config.yaml
model: "image classifier"
image_size: 64
num_classes: 9
norm: "batchnorm"
avg_pool_shortcut: false
loss: "binary_cross_entropy"
residual_init: "none"
lr: 0.0015
beta1: 0.95
max_precond_dim: 1024
grad_clip: 3.0
warmup_steps: 100
Rows from block 10, named by matrix and row number. Each number is 500 + 25 x the weight over its row's rms, rounded and kept within 0 to 999. All counts start at 0. Numbers have three digits each. After the name is the row's rms in percent of the matrix's.
# short0: shortcut pointwise conv, stride 2 (model.blocks.10.short.0.weight, 576x384x1x1), inputs 0-63
short0.307 083:523530509505506510458511520524425489482515494479517464461471538558496464522502472438538509532518528510471505503503436542475495529485467510464477503462531504517520475487446550507475479486488513
short0.308 097:471488532537493426468489514472471524522506486484483495522500526505449513492515469481514542489499474520526542515526455405479567537500487567488486497493479505511531485511501505520411473506529490
short0.309 090:548501532438466484524496488493499500518507499524479485493483461477473502522517536488477470498481495517478517548493467492490516486474479485539519488527538478508465469467506487505497509494514470
short0.310 099:549482479540522514471499555490481503519498540489545472446509483509542504518494501516508500470525491469519486492508456520459472488435532573517521504510494550510499489527572494514486502497512498
short0.311 103:518439477534492505496480517542505490541494520463479523481512471504515463542515481540491517488531504533502508477526508519441505481514524481484454513502491514486477479497472484453507503538463496
short0.312 109:479532521518518474452485540491473509537551508492466493472486504486500536459545570559468478506543504483490512524519497497515523534449506494499496531484512551482469523481491485473554504512501521
short0.313 106:541503504480468466479502497483480523494475464471463520487491498462519484478449504515508462492489488465456535501486477482495460491445529505508465515495531477490472516494487551519481484511481492
short0.314 099:527525529477500523494487433478499485445505518520494447542515518480528507531500515497535564512498456519490525480506530479509481489503554495459469501520494478517487542497469487534506509503477494
short0.315 095:523484509524485468459506517473476482520503502547522538459507503484476488499472447539474503512472530442499524584480457492518477495500479526485486469513515484500509511486511486508455515571486477
short0.316 105:533497485488546532480507531418497499516500484520563464487487535465514465478485518465460509513481486528508493495477494583473489491511502515453507535474478478522515485502493502509493500478501534
short0.317 112:523506506510476503526463479453502495497468510456459580503513498536496556467527504524499476510501521508452506469492512516510500500480482530523510464508530476446478517482493505504516553503488503
short0.318 096:538475485496500498527478526459470460491496510512488490453493494475503458529531520474483446459508500482463470562494510476486531508454487520468492508492503472511465477468473506557501518527454508
short0.319 114:488516504534494482498478534502508471491533509510459502466475476492488449510502496557490481479501494485538469491536523505486476557471506458487485526505511481489520471481531524492505523523523533
short0.320 098:471523527540494480469508445505446464506473481544463507521502506490511498502522493482467463507487450513472528482501507491459494476525448455521501514499536565492542502547487500501501506490466498
short0.321 115:489527529487511527462487493498503490500504429506522481456511515495491456507479498532500479505499476465480491519594518513495542552482480500483471477499537466503474479469549425505532515502502488
short0.322 091:458483510485496503490497473501448563501508459456507521502501513524509470498514478468510498517449520497481529494522485476450475519498485497474479478494460490497506521531478512485495453535514502
short0.323 107:507492472499497519469509532522530466534487510464510523474494518496492472524460546510469546545490515511533512469532475503514491533517482512490506512499482488505521520460529513483523492534522495
short0.324 096:484533518544463450531450493500492501494480493470496502474529460464472489480487573513491539460508513539502525537495522485457465494523511469457491472533492518500483492486524501507500507484487472
short0.325 096:480490507512541473475507475521475462477530517522498502531505521500458468491494517513518494487471518563491479471440499503532514538476503498583514518544490494487500494496497536471533493487511535
short0.326 106:475471497523532488512504527506535500470520482508502469478484572499471533476518501509463493494503511548480497513482525477526543528497500511470531419505450501520548533447502490491456508470514491
short0.327 091:508500496507532519515472485523462498485473488502485506516508498517542509458473514478526516522544502506500443521525512509491496484495521480467489493548550474498509484508496473538452497494474461
short0.328 088:538469552481516456499500486496504511551508518488508511515483505474504476485505519515513475502528532523513505518472490479520493504520532467510500481484494523502515507495488470478482452492505479
short0.329 087:467438506515512493479457506508482494455507466500449488496501485500481487483495495444478497485508448471509513520551489505491502519502510466477480550515483538497512512508491500482474513507490527
short0.330 096:501455456504502519511486464506514500539490462518523485479479451512519462502530505511504502474516536526543508497519480476522539530485474513531496490525481522478479499487526510523481507518461480
short0.331 091:479498499471505512533487467458477474545481495467476506510505543479511513474490539504485530532474480547504512519475491494471479465510477527525517528503534467522528504514475489491482525512500487
short0.332 119:519502462530514533574485510530492476473474483560518507483502485486486513480490507491486487481484470490518505506478519521639512495492509476460474515500489498466480526513520512509506526501489490
short0.333 090:460501482542540504493498513491494423514498487513498466507501520485492487462472479491485483468484488462494521486519499460511499485506465510477490575493480522516446503506487479485485456497467509
short0.334 109:495491421507542498491535501458477484480534501517470492517504495492467477483504519482471479496464474519560482491501530520527541526519485517498498530470510498476569509482499497536471558518550502
short0.335 104:503482497487466508495514499480501504489481486482467541497493464507544528468458507469541468511490500502507531500547535529463505513486508531517500468543498507484513503460456507467470507486518519
short0.336 111:540461498438506470475473494502461544496439477460474488494540485486485481483571517503479505461501513488509493494536501496522503490457483504480535491509431492512502526530504536510550509447523488
short0.337 105:510502494467504520512486486485550476495482534509513479516530486498522549550477508504514537525487511517508481498471514526512475494478496482506490472504478515500504504471496534503512497524489500
short0.338 094:497497516486489553478456519472510458470505506456505525516496456494494482479523502509506550450555506468502490524497480547445497501519481463533472458541506473478532464485539498505494497526478489
short0.339 095:519478505479525468484492506502512462529507468491534500492534497537469541488492476465501512506521529461489540522478487495494497469506525530495499512463478491509508501495499498538497477477485516
short0.340 084:498483496519570501472522537624563527490490513531529508459525511498529540516514459488542479519513502520508480489511543491484474519501486533506553523493502460531498460500504525497474494509496538
short0.341 108:507526517481493452496477468482433541433479514547498500504473497533519496518520475477506515468484512579481478500496469484567487524517495460534534526534463525457492514502497530486506477498457492
short0.342 092:456544514528494487485498556519485470506522528502504478488532490515494482484500478498537544492499470535486459482500517522527496483526476506475522493473490495481465445508490474493540491464462494
short0.343 113:492503474516514494545552474495447510488500557511494497497502465488463518487457513492531533514480557461497499437466529515495504498461502475526494446438496468500517519507531462614465460520564487
short0.344 111:467506515521481464503494486513496489485474483491502511607525504516488575502509555473492554519486530503528513524503474516499523472512467466518489472492514529502489449457462543497538520495511519
short0.345 103:511466417461478498527501481528532511498500492478533543511543474522492509439502497515515498516482525435471494466471448485528524493459519502501507487526500459469476517516477512504491513488526524
short0.346 118:490488525471490533476508523479523512523522461464490526503493488505503527499505510489469492476522503526496492581529509527511508545489479505508509538550511454465495498488517523496497464569476483
short0.347 099:501448496489458460482499491547486505485528517481496494523535491499539524462511487508486533498484497507523534516467464531494530495480500474503466513476538533490486497486440475488541486513515499
short0.348 106:495500488503515502523542498509526496503539459503450477475499517493471478464521491504501498523477486487491481495480548486479518489524500435491508501546488530490471489477488500472467429506509478
short0.349 098:496497501466474475558519484522493491515526492521493545549514506494444478505491471547486466500483484512485506489510488526426510459507510503516470502456481461522499498507549525507473474467471510
short0.350 088:521470526465491559511474572479474523471522510545514486517481491470528479511486523494496470503526525483482477520492487508455504479494504479461513529535499499547527479530529477519465527478487518
short0.351 086:537497524526504523507498454528518500469511497481499510470529536480484502502488537499446522509504483461442506519469488497452473494498499486494501523483498518508503496503507506467480517478503470
short0.352 093:574537516525525513494460492498512500498506493479526504491494532517470437479471510514480538515472495513413496527483503474500450528488487501481472486540521446470497491491481502522490428502513515
short0.353 088:491507482495572458480554491572469520514515529515472454475494517485520488476491498498502500492495501506476500529490497536510505461460456530520547493488505536498535464487523510525520478526513459
short0.354 113:538512504460496503476521491500482472539513450510509504522534493522495502498443480512516507492510493474527542492515520496507502472508530510449521503531514495510491493498493510552516463495525497
short0.355 112:528507499493519449500491511501496483478461502533504491564554463522497485526492548600502469514528522520510549481517495505436480487532464481481466478506530456509505475511457486493476498508483551
short0.356 094:504510491472507516508487525510492469507494521477493502502517435513507464442521491508511510506484483538485501492472499528485542539500471466492465505506475508462479460440527467540493504461489521
short0.357 091:500487498518481514534530516493488499497521496501488521496468461492471507448495461509474558510570494505515527568515478477572508509504492530486535526514535492524511507514494533502514576510552523
short0.358 102:515450517473453470501510500551495499515439456505497470494453522511498502523490499524500509456474457543491477508436488558476500464472524555512529501519517502493477522508481518510511509526489493
short0.359 102:527533524502508514481485537476490477527477540477498505573533537517485545482511521569482473526504509497526505525538476500476501518511469499470503498504491517500509491487485585482490512506473493
short0.360 088:487494516501544452508474523499494455506502478505511491468534556506479498500484513504486492507510526519520451545508516526519534466536497477491551500503488466479432493526474453478468462544522538
short0.361 088:474518512499439466539528486530508457473487497539478493470535534546503500508474473481479523553486516459469489527519507511478508460525487489505479505504486556494505494544475499505496482492418487
short0.362 096:485499565484522532468474502500509499515454498482492507514478480469506467539497465520520542502462490462491483498506497507496508483525530464520507477508502446493503573518534490527499492544515512
short0.363 104:489519498512475477486492506505519534476479511512483464493540489497486561516513523484504480507483528477448484547527540534537525510541475511503509437504478487527480455510503514455499518503507460
short0.364 099:517480521499472537498498523465495487453460515491498499493491493526495503491514491543530539505515483510508492502482554523506513525534521507536440489466522480476523530518489528436512520494432474
short0.365 110:502529509492513488529463498483490485510487483524517506482499486471491504483506490511502475500459509498534488480476537503474496521469472492504524538479459544479474501487473510479489481525505481
short0.366 107:488537503503511505483460481477486514509465498487507514490490491505503479479477505533497479504501517509498497501475505505476542452522504478519527523482502469507487567521534516498478491491503510
short0.367 085:467485487501532562512473488521492483479478517473493494450456522546502471504525514451500528511497528501484475522503537469506531465521470513499506499486489499493542516553499486466488544532498490
short0.368 111:454525482475480480502518515493515467469512512516531482460473483523520500518518534413509473515506495563457488436508541488493508522507468504508484490507457550504472469498514540429474482476518491
short0.369 095:450468476466535508529484476459506485512475499526460493493516502474506497453520464510513494499501520520501452492486489513456500429442511410504435481456480503480511444498509509491482495470484508
short0.370 104:498457499518491492467501519502510467504496438515527506504496544541485484573512524490465489519477506497514512516536512477512515519538506483487465527486517477494520532508491485524503535497456485
short0.371 098:498445454493488442547521481507502514551499528514515534537449516480472518517468516483522484488485540530521474502483502475459475498500504477512463543518473468527521509495523469553489496502526482
short0.372 086:518528501525529541520520484520471502508558486484529482544478489472516504489490498481568510490490542486518519451505500461481541488499485482466487458523526459486485460514525495496506510521507491
short0.373 104:481489494489485544474498525506510535494516521497520553509494486522492454501504455464480492514482545510509441485520490511504526507469496528458468514487506479500479486508485540463495493513510523
short0.374 105:533470517469488513448502483468504494502488506481458489536528481455456531492517535590490467502488515510524491494502491502451504474476522497504517516483533478488524500515483485467480501490491492
short0.375 108:485497514477514480532507551492556529507529519502499491472473508514446492475515517511538485531478484518449520508476529475505527499465455546417484489501524478445503566520512484478515499514510484
short0.376 091:502486536533525540498499528459470487507479524481489524505468498520499509526467548543456497454476510470515480455506487512485444493520479509520451487492483504508525519499550476506491472502472517
short0.377 088:490486502519508493479456499471475474492522477525554487503502493475549533485488475515441506510489506501501474495480530490484478465487482458512534461472476479493489488528482529499510472522505509
short0.378 092:487484512515460524507529457495491493476520520490469480472443508479483498503500512510505474542480490468498518549497502510489476520510539522502507491502535525532499482493454515509503500469489482
short0.379 102:499445504494495497485483513460489513495472477467486487514498494526491475523479519525476447524568494544489486491555460496480486505488496522521544464503535503565490482482535503510462490503484461
short0.380 109:515505519520497496475498507503533526503519506495516488429481502445515460520509486501514470529530539582516521472520483466513467552496453544521519490469529472522517521509516495468496522513540499
short0.381 104:559502491502506491478499533504486516485468466508502506467521493472492459512523480470488494558504517475473487470530459495470525533514481528534512525494506492506535526480504505479473498501498492
short0.382 098:498520523489492524500516531512496508489431443500445494503532500520503519500561480482498527473516503516548489528515509512505476507502486482478449505495507467515469476526533513537518506539531502
short0.383 107:496529476468502446506479534502500510516544526489447485495513452494512505491525522499497511458471454512460498526508506492542498478530546492493503504492562524498481479485481522467465492489458506
short0.384 092:495500534483504495542490500501493486527508467514519523478513516477487506501557538519503508495518500539485494466493501461526516478463541473475503478500483507496441525537504490539532513514491528
short0.385 115:535481484481524480497500491503500494484479500504477502510541485451578506466473507530525505496481495480455529501517479493490534552491484469510493476460498513507496483488452509480474492489493520
short0.386 099:501520508501510475555503481480515505482517536525489511509483531497559502483457505521518486515488565477529528469472435494525529516501506503502481505504454501518494513527505495518518484488489501
short0.387 097:502520461480480524501507498508498480535518497510497549513501562508552516496474470496543474509490525510513519492482470477471455520489495505477477548449508494539444473515476505492516488522478512
short0.388 093:498508517480517520508549495478477507509517551501459505479463488536489483512541493521517468519533482511511529552499525525442506503485523485500474510547509495488466500492471491522490502513477474
short0.389 094:495466492527530483478493490522524548517508503509484524491473491503471466466535494485444516506507488503547529515500501504500462525499507510548455553505505523494494526459489520465487493518510491
short0.390 104:501468498505489477590510470498485525515487517492449483504503531478486471471465490517527489480496456493519496517479494504523502469484478495459501520484493494480518490491474537529510501490524518
short0.391 081:478540464564497482464501507550503533549502491551489528472504485511475586480483477482504523497507491486507497529458455483496507507506460490514466478508516527504472504524521514461472511500490496
short0.392 120:517464546505475479516486465482445511556490480479530529494531518480503503493506534486512514546470467520540526456493445487485536500530528497516503518508499470476515460510466495518471465478491517
short0.393 091:484504469510507523483462503549521487458570523520475510532450537503504533527474480503553473475490523456520492487459527486505515528518468495514463454492503522443460512548486482467501491486493496
short0.394 099:548500527524513506475502461511487422482561480485507496444460560536471469505496526510457545513495498470494443507471491498525521492489508484524573485518486483481480528508511508515497458537536499
short0.395 111:506518517512494502508501466499495501503514496497472505485477521503510468465560449487487539475440500491487482489461531501464499494448481516501473500478526472450507495490477500476521504475501503
short0.396 097:492490509515499518570478434527512469522505503469486475476476525482497510465515487507504535532472495454473493477539475537515448509511499519518507486510516473515501469481455499479516475474529488
short0.397 107:525476497507520511451495517504512514486501484493490529482522503503489490520500511505503502507500492515542493526453487490497512510496515531509495528502510486496562514520490602524551494477491519
short0.398 091:492549481487498523490475504493507492490487513461496470513532511505525487472477474469557508503486487543460474490500514463492517516510527456497472488497501493474476513503482547523445473518435482
short0.399 106:476524492500501498507490504491514496524514488467464546466501488506481462495482484515489507544484479486500507514483484523502464521469485472544518495502517506485525491487504505513512469495502472
short0.400 104:499504477486473516534509516489505462514507536512495514495470491524511467482585531533500512486536477452504480495480489467529498469498451499499503524503514515501523519506521515526524494542536521
short0.401 103:490496518483437486504489511536478518527509490529515508509448464564507534477490512505528494524488493459511493515500484504500494515474489474496504498504518530494450517479512540467522478543525444
short0.402 090:503495487476500456516505449497513514516555509472512542531515448513514495515525467493537456493500502505508518522470520472447488592461479455500518512455486477490549516503530490502506481497457554
short0.403 106:520513480474483490478514495525485541524511516486430513483501492506465527501527494491528554486479488487472537507528464514496495478540549504502490482509475555521486497580493503477498468513532476
short0.404 106:510479451484527480452474461520502473517477517498508455528474517496514495509493483521487532471536553499481466491514486493499515507480507536513484544518531526475477546487508514508482472533475473
short0.405 098:488438494492584482561508525520458506484461487462527501531535496532518476478450513486500544508511502516503535534494485501560520481485554522514508516509496494476541458489496485544470534504506492
short0.406 100:525483493477537508509490516507466502516476496516517547496507499485479467526493485517459518550498482532519477465511474456477496512482534520461533496489493491528467455512491558512512521514502491
short0.407 094:556511520489507505522491512508488470528479503481508524502521502447513464522507521492509476517530516520517531495471465497473498501497541458477500480469452504484519515496458500502563533468464512
short0.408 091:504464508489502468506513490521498499468498491478527491514527475516537515506533486512491479484502518524513511511455482502500484483512514483524516486535524520514526535512493481451539527479525533
short0.409 122:516549522502489525459504525517480542505496486475504533559483474514548499478530490466526496491495477480533473485501530495488510466515495504473539477483482508488533504466500552535497515552541507
short0.410 099:481517476515491513512540509538501478515491500532520501523509496483507502489537507490508516498519527535509486503563488488531442498513497497530505517508486433493455528464496530554497506545532509
short0.411 098:537483528528495500493489506498479470493481490513489487506483526473577484498514511500470545554530513503552471483491489477481508504530511497484509470509469490498487537466455486478492511490506517
short0.412 098:523518487524512529516564523517527465524494528508529516507472485496525446498448509443484478520477548463486471483535509494460486527503509491500504458521488460508528491508523488466490480511585519
short0.413 092:480478527470471476508519565527512480515475552503558437483489503485531488493432504448512510474505518488487472512489530520498490552465500531542526526525504527464509487484521457464505532514450494
short0.414 101:501514524495521503517487495493470486514490563510483565449508542505501512486482545535478548482511499532480477476483470488507484533504476494497470532506466485495479535500474493517478491491559483
short0.415 109:479509518462497488522499532484491429468446490519501487534502478497503503448520524494496477477503505500474532520519448505464437483498517487477543540459518432461496506542492530501503481516486499
short0.416 090:508526477515496476506488493490465519516470499481516487518558514520504519530493495580505485474499533488518523487522513470482517471498565535529507554503506480497487488486516534547476477459521480
short0.417 118:502505518477482431509535517532515478484549495520515514511518509478507497444482468473565476545483505541456464519541539517490511467523502485513502510506480497486491502483496449474528504497500480
short0.418 095:468445532497523502472477515489492497489460489497479491530487542494514505509475489555529504523515495516533473522537528502513509479474479507520469516471517542481476509501484544507506522482497475
short0.419 111:504458512521494502467512514496496504520495499482529493544484474504482520495506509541503478495547498461503505559478498522484495465537460474490477468531475504460491525464485544486539477526436543
short0.420 115:499515518522492519532494468478501539464529456493498473527486496483526505483500461517487507529491519553512513451505512459484513496495507516479488557508494458482500474533540539491496509496517472
short0.421 099:562496516511489498573527507516499496464491527494517495495507481524488470485453512497530501489542565482520507452519490459523498515477446502495528540498517476478521535483523480486499540522473493
short0.422 108:461517524465483467505454523490501491486461502480523531520503495510522491487501524493523551508485490486466470479497512445512505481510454505531470502452456491489506500509425575521508471556526522
short0.423 099:510499526535500466498501486497508488474481495501491503506453503508501495478517492538535447500535496501516556547508544529522551557520502462478508492531494485529461458503512496471468504457470478
short0.424 091:522529462502508488492494538519507497485502490469506459492491518502503521445467501524505488488470512483489460509480478509508525475501479530525522543486490448497499478476487432505493513498472508
short0.425 102:534522525493488479518465467574476482535500506499464481504453462468463491523512467475518508553507483555514531505494487477455483503450532583488493509457517502513496445531519482489519476474467521
short0.426 103:512472484563566468521475470456498492484491545514473467520493534476495531487535516478490509506497498534477512499485510507518468504502518484554479504520541533487551485500528474527489502545512482
short0.427 096:519473521514520527524488488492485498468556488480508489484497489515484525451492535476490494469572470526539486512471508507493511459503479503506473502474483553486513504466522459460489492495534488
short0.428 092:541475491493505506483526464480454494517472499505469518525492546506503474519476488507535544488506514521502475541480524501468539491508468508500496548514528488503487511498525502537489453476510556
short0.429 088:441498492515475494514462511480515477490477459480512537475503483456469498441470497462490535483476513463515477499507478507517489506554498511503530515488478496487529507523443514518533547465492514
short0.430 096:526451509473497526532510505487493496488527474510451479500481526525572536462476495510519443501474481512518459522530453533506531483520496493450518462495468434504502511502504499517519492496441461
short0.431 112:461494498437503480537535492516508505536502521500482495500500517517533469521466483527502508488493496516534534484481480483475503507478471516566486503498524493511530500499522501489531494515498470
short0.432 091:489515484534521526478500482487525498512503492533497511488501507539485548477490472531587500500519504515491473502507479527526525487477524540506494515524529533554505518490491466496478527512483502
short0.433 108:512500522515518497452517474509493519508505483507511518518488559489529475531569462459483466461519489522462456518480517478517500463510507522497486498518536494468491458480497518566477518506484476
short0.434 108:516475516493494489515486512500482543472531487523504500517482467471540498476482478469555500509508538480484436526507489513525533499488492496534470549516504459484476481489447475536488530537553483
short0.435 108:507527498505490466518542496483500547516492496510506520482541446512524501492531449549510494458493512459475495513508527533582488532497502487522502492508518485518500533505511503510477586515451498
short0.436 099:532480486481503451545477488467522519565492469546537507521544507505471462447477508498505527476487506541504515483442480491560467528487463488521481490467491472459465468488514507473488507543482492
short0.437 102:479522478463550504481489472459462514516453481491440500504484446499494482549520459499501553496515523517464532474511524465473473559511493524502508486486486512522460489464492511472537521513458481
short0.438 104:505516526495496503492469478532495514509481507502478505451492485492524511484519497509518472478540545492513492514558498475476475506487519533478455485485455488475566510469478504452535486488571501
short0.439 097:463429509459491489529487544500457484529468472525503530424478456515491500475514452544499490542479524474498485535465541500494522496501532483500503512501509516524507488479541492470532513518549490
short0.440 093:562480487486511517506496489527523457568533508497518503494482482498487468482517502552504519497475505485488464491534473497448470495485506496518461538487512501485497476530499485517501486494470494
short0.441 093:504492512466499538537464518522540478509471506517525502585523481526486506537480494510451516494498529488524445477457524483497493478499506499511545451509498523525511518510520494510503496493482542
short0.442 094:467462498521527476538480463498511522507474491503497463445521503485497480530469489491505481486518461494489522457525505503495520456506511509475519543516462480474494471453475525488485524520483549
short0.443 087:464525510493486480553520561497518494502522501500530521503521504528459553536515520426528513500556463557511473507485506495516499490519519461526504527459537554478519526492536501504510507523511511
short0.444 089:494466498494463498508447503484544493478465528503503505527542472499483505515466536488490478505495523550539522477504517553469503477518492485512527518472505503483513533501502511506502495530540458
short0.445 093:499497476511484468504510479489505516492498491540494518509546479529501507473485504486502506480483505485423505543511514518522486494542486487489501506481514494506527529491502527499535486506513511
short0.446 095:523556535449571568463514488492525518470466525483554481513498531538501523492539495476493495506506477468493491523416505531526476516513553513478494510478495479534492522498509498457499496495499511
short0.447 102:507553527491509502484506482510537468525509515524505498523501549523496501526521468476517506500444544487522455447515505507516496489513511499500475506514484530489492481526500543483474524506494545
short0.448 099:504477517478493475496459469493496533473507488483496513527534539488531504504553533479480435492483505553495518500492508508499523530476505474492490517498541506502511542488527553490524489510464503
short0.449 111:512470501499471487524495509508496495520528458514517525485474533485577462472489498473520504502492494490530478485510485478516494532506518441480531505458513467477496531496474496514462501485484472
short0.450 112:499460497477511494502545518504493457480534503500500456535469476550492492455492517513501500515490498506494473502477450485498511534475498534472459473526488542526509515479531492523506481461501558
short0.451 108:509493507533468498481514477473528488504505484495482511517475492519500521506514494512524481510469510487498460537452474508494473509479487499488526507471463526470481476480483492496519480490492494
short0.452 095:468503571485468487494469509521527454493488482516479460489506496515502480489482471505443512517521495490475454480515536525463512491523492478505500499483486465545503493469454507485508459511472491
short0.453 102:482492512477491508468552517482465442521492491486498516520461535469489502533476470509509543492476510452530484507508488488534499447511500476493488551460488521506522488498557498501450539481501492
short0.454 109:515461515520480509496493496477483519493511477489468502497504513501498468512509471485510552493481471494510482529543471477519473513485536512508534488534489468504476502534467441498519527519492476
short0.455 103:539465483500491491507493479475449456492493493514517493489486514469490505502532522509494482459551539461472464546510500524587508489506498497473500502494496467525515502484497485481476496435498482
short0.456 104:491504515503489471523472489506543450518494520473472479493494473508548474499488474512529523481533502516480485460508486479524450468499502515494499509487484533513521484465492503494492453485483493
short0.457 093:492512465487498528502497492525490489510504536502495470500463480490485531471498486455484506434496475489491494475490497487542480512510487511489462474477519506475514529501468503452549520478496513
short0.458 100:549497483519533501494493499485467478533495462473500551490438488470479540500492531498534519515444502491499453448540535482469479539514492460524504464466474495492516488501477468525523517467439498
short0.459 100:557562517476492504489475492488505460495495501497506474493519509444447468531552520453526497508541482550499484488481497466550504543481477530529502494501495486473514481488456513463501505450528533
short0.460 091:506549489514494513586500494551514500489464516510467499492521528495511488516527467439490512512518513504555498485496517491513508475500523491490530532505488502510516508477502461528516498476509504
short0.461 096:517517498471540506456551517486506507526509517488532512552451472435506511493519506490517486489507494495500530477508484522500511493477492463514489491529525505517510521484509482492554498514510485
short0.462 104:443531519523505528492515502527492495512527446504501503451488473521482467474480490464525546493497496491487513472555558508496509491498500543521480509560459506517516514479527549516549461501539502
short0.463 099:527451500463471483501448481505548538468479463523510508490530521500539475486474525499499468546519490534499484465493469498426476493496504519483474533522513504466508455468483455504511476481480505
short0.464 104:521501556522502450513493500520476511485488528513470510507483506474512492506462506477534504533500516460518515484514502521488482498480464523496497505502462514485497492516510508455479505508478483
short0.465 105:501541529551510525477479525496464528476552529479549502514487572518503523514531509499517531463491489496472494508489526496502515539475478501475491514509505476516502506470496549462511507501532507
short0.466 090:502486493470448508519495511524504496534520466535489475481583498516472545601517439481491496502466493507515501506501504510481509479453535515470512495510495549484478514487531512479524506483484490
short0.467 105:477510502476486525494499503466528453496507499480524547494477493508511514494484516531506536421500490533459509485510522523449490462521509501501519492554457498507530507525500530479529507513497495
short0.468 110:496462481507511504539507510508482507454498495496476497471495511598522513481487528545522502524484482541529474482499509529468517501513505556480466500492480527495502569507485516514517518447500547
short0.469 094:499536505522493517505488468508522512512550500498472524485510495483478474515559480490494472497487540490534493529519475513520490504503529463540478474456472489507478490500507518521514479479517483
short0.470 105:527475487570528517529464475486514519526526518481510521504518514483495484473489535460490479470507510554453459514511469509527498488512520457528509462478510508496463495511496521490533531539456473
short0.471 083:466490468466450519483519461540451523503516470514490478520492504512485542472499500444509502480501469513478523542466487497546478523508504491490531485468507540504476489525512513459455473501473485
short0.472 096:453473479523489512479481495503534496463466512488459491463474494487454467528512480514481503536503477498492499488478477469517494550506485495528505527521533482507606494518516501470504513479460469
short0.473 104:460483480486510485504522491492494489513467492480510502511480528495476487495493487484522579535501487513485552471542530484471487505493476498471493506506507447506474537491511511545501445516487511
short0.474 092:405503515523484478513537490489495505526494491477487476483498508490500527545473500531508533503487493517458458467506502486525485510528505506495516488483522505476493482503467485492481474505503526
short0.475 090:509491511492503463498503493491449503457494461492493530483466527494518432482494517496499532547481521485471498503494534511579500475518460482464477521470539461480517510506486511527503468485493487
short0.476 087:481526488503504529526505587491518475507481501502491511512515502512472485488512463550451536532540459478519492502547474473526475477473502492519503487506531474485540512510491488497481519488498531
short0.477 086:465551515484536521499525516516502506516524491477513528486487477484518513456494522508483514500551488521525495480515470473474479482496477492500497479506510479499492500510520460497487536499481541
short0.478 105:510527505461496478484503491500461511475497482471495488493501510545485492520485490503477529454527462517488525493458489469536467493565508499480515464513476506488517514483487507517506475486510483
short0.479 101:470511444502502464520538464481497495512467491483535504469501535475523493518488510499478515540550496464485497494507533501524500529464473502501490503490531486492493510475506490475540489503518515
short0.480 106:439513483514511558483512469506483474524500506513518491480521472479478496520498494550520490492479489486488532467500502483489469496489537453556508501495517487514504498460511448446469513489523478
short0.481 092:504447536510476493530518549533500528504506507505504473484515472506467489491541530504513445504494515526533496511499481495522507513533510484494518531488495460538500493550537504504487485566503508
short0.482 105:482496488471521509480457518502497539519481544511528431497494532482446472482486531497499455501461496559528529500492518531487495464484494464484497541478466503504503469478508498511477481504514474
short0.483 101:513505513483521523500525528487503469478509500534496510490497539478491510489487504527498534465446532550481451428546548509575473541464485513511504518472500485500513500495516495469516468556470491
short0.484 096:495474526525501482497489481481472480483501523505488500495481471530535501518549459498510446499465496487515499520468484488476494503479471530506476509482507512545510469497525510475510496529421498
short0.485 104:486506468504512478541501495473503479475486502492534511455487470526477459513515525532485489475508538494533489461480510482469486481487504506505527521506514487491497558465530526456500486485491525
short0.486 107:541458477489497513559492505501504506481502499486507503510495495475487507508485480518520469496498526480472470525508515497542460488519473550509489452544493473561506482526514468474479484475495497
short0.487 108:508452515534505488530462518498493502480456457503483508511512510470491516513505476550511489484498527523506448474511527486476483481471483494511504498526517512483512481474544595476497488512455497
short0.488 090:457493516525534506530509507473446513498474510489496533514497512497527503543501494484514410492529501528480517508511494499507482492521499515487488511471507532472508495450490456529529524501483524
short0.489 114:517512468487494515484508492469493472474520504487505496493503519478472503500467491474473498501465524504518451481504470484499471476493548534484553503529477490454492494523528472521493507507498471
short0.490 094:491525498520494504471474496530538504508510504519447497490510503485516535479520492529515517530523484501520485514481499486506476484506456534504497522489471529481493517493470534538552500574506521
short0.491 096:486486454450480502541513509495519484537533504474456498538496475516479562592489531483509482480494494494523487518480494518524510505496505492483501524539477480525514524457482493510515490492483562
short0.492 094:487472476482514464521473527506468503538526504531487464471483472521529497503482511457491476509451508449506485512523532499508507497463518523511490509545480467505511463500504520538454466526478498
short0.493 088:494471446526517506501476482494484527469523492453491466506535445517564489490521489543492547472573501503523535507516495515503513464473491483512506485488482468497493487499486548492469504514510511
short0.494 090:509518540491448487529486493507467480491528474496496505481436497505497470470525493463545487484491539483491482534475495480510500486507502481506518513572513469442507473500515494477527506486519508
short0.495 090:505474481566484500482524498499487524498503552497517505505469536499484511543478532498472480504532500511518484569543493546510487514505548509480513515471538476520482547468501509496490513477523519
short0.496 097:502496494507538513520472487511527493459460578513508513510513491529479496484479477447519479529485510517533495528525524540451490509512533493478464501497459508476534493467497496430518507514501483
short0.497 108:464523478477522505469492487504468508508514462456531494558485523490531517499511491565514488519528461476475438474495508485577555492526539480518522486506487501496462531502538532522473539499481506
short0.498 107:519526493482535514485461510532452597499447502496509487545493522484481506491527518552520530467527493506488502539521518465544507497517476540502487452486490478506496521498519510487530505503487493
short0.499 104:484479511482526492460483528499466524469534456484490526507484530441433531497564491568492471514511467531480539460494489538484487502476480452492468467494502505477512483549473497501535424497472530
short0.500 088:512529493460479530535475523465495534495513493511490478519487448474496517537555519542510503516531535499490467533503475542489523485533451475530484471515508507512506489460533503442501459538439496
short0.501 089:483555493520542482483516489559527490483505511478499529497473489472481529481474478529495502442505531473533485501477526476473512467488435540485500465518501485513501500437496454485518504442477497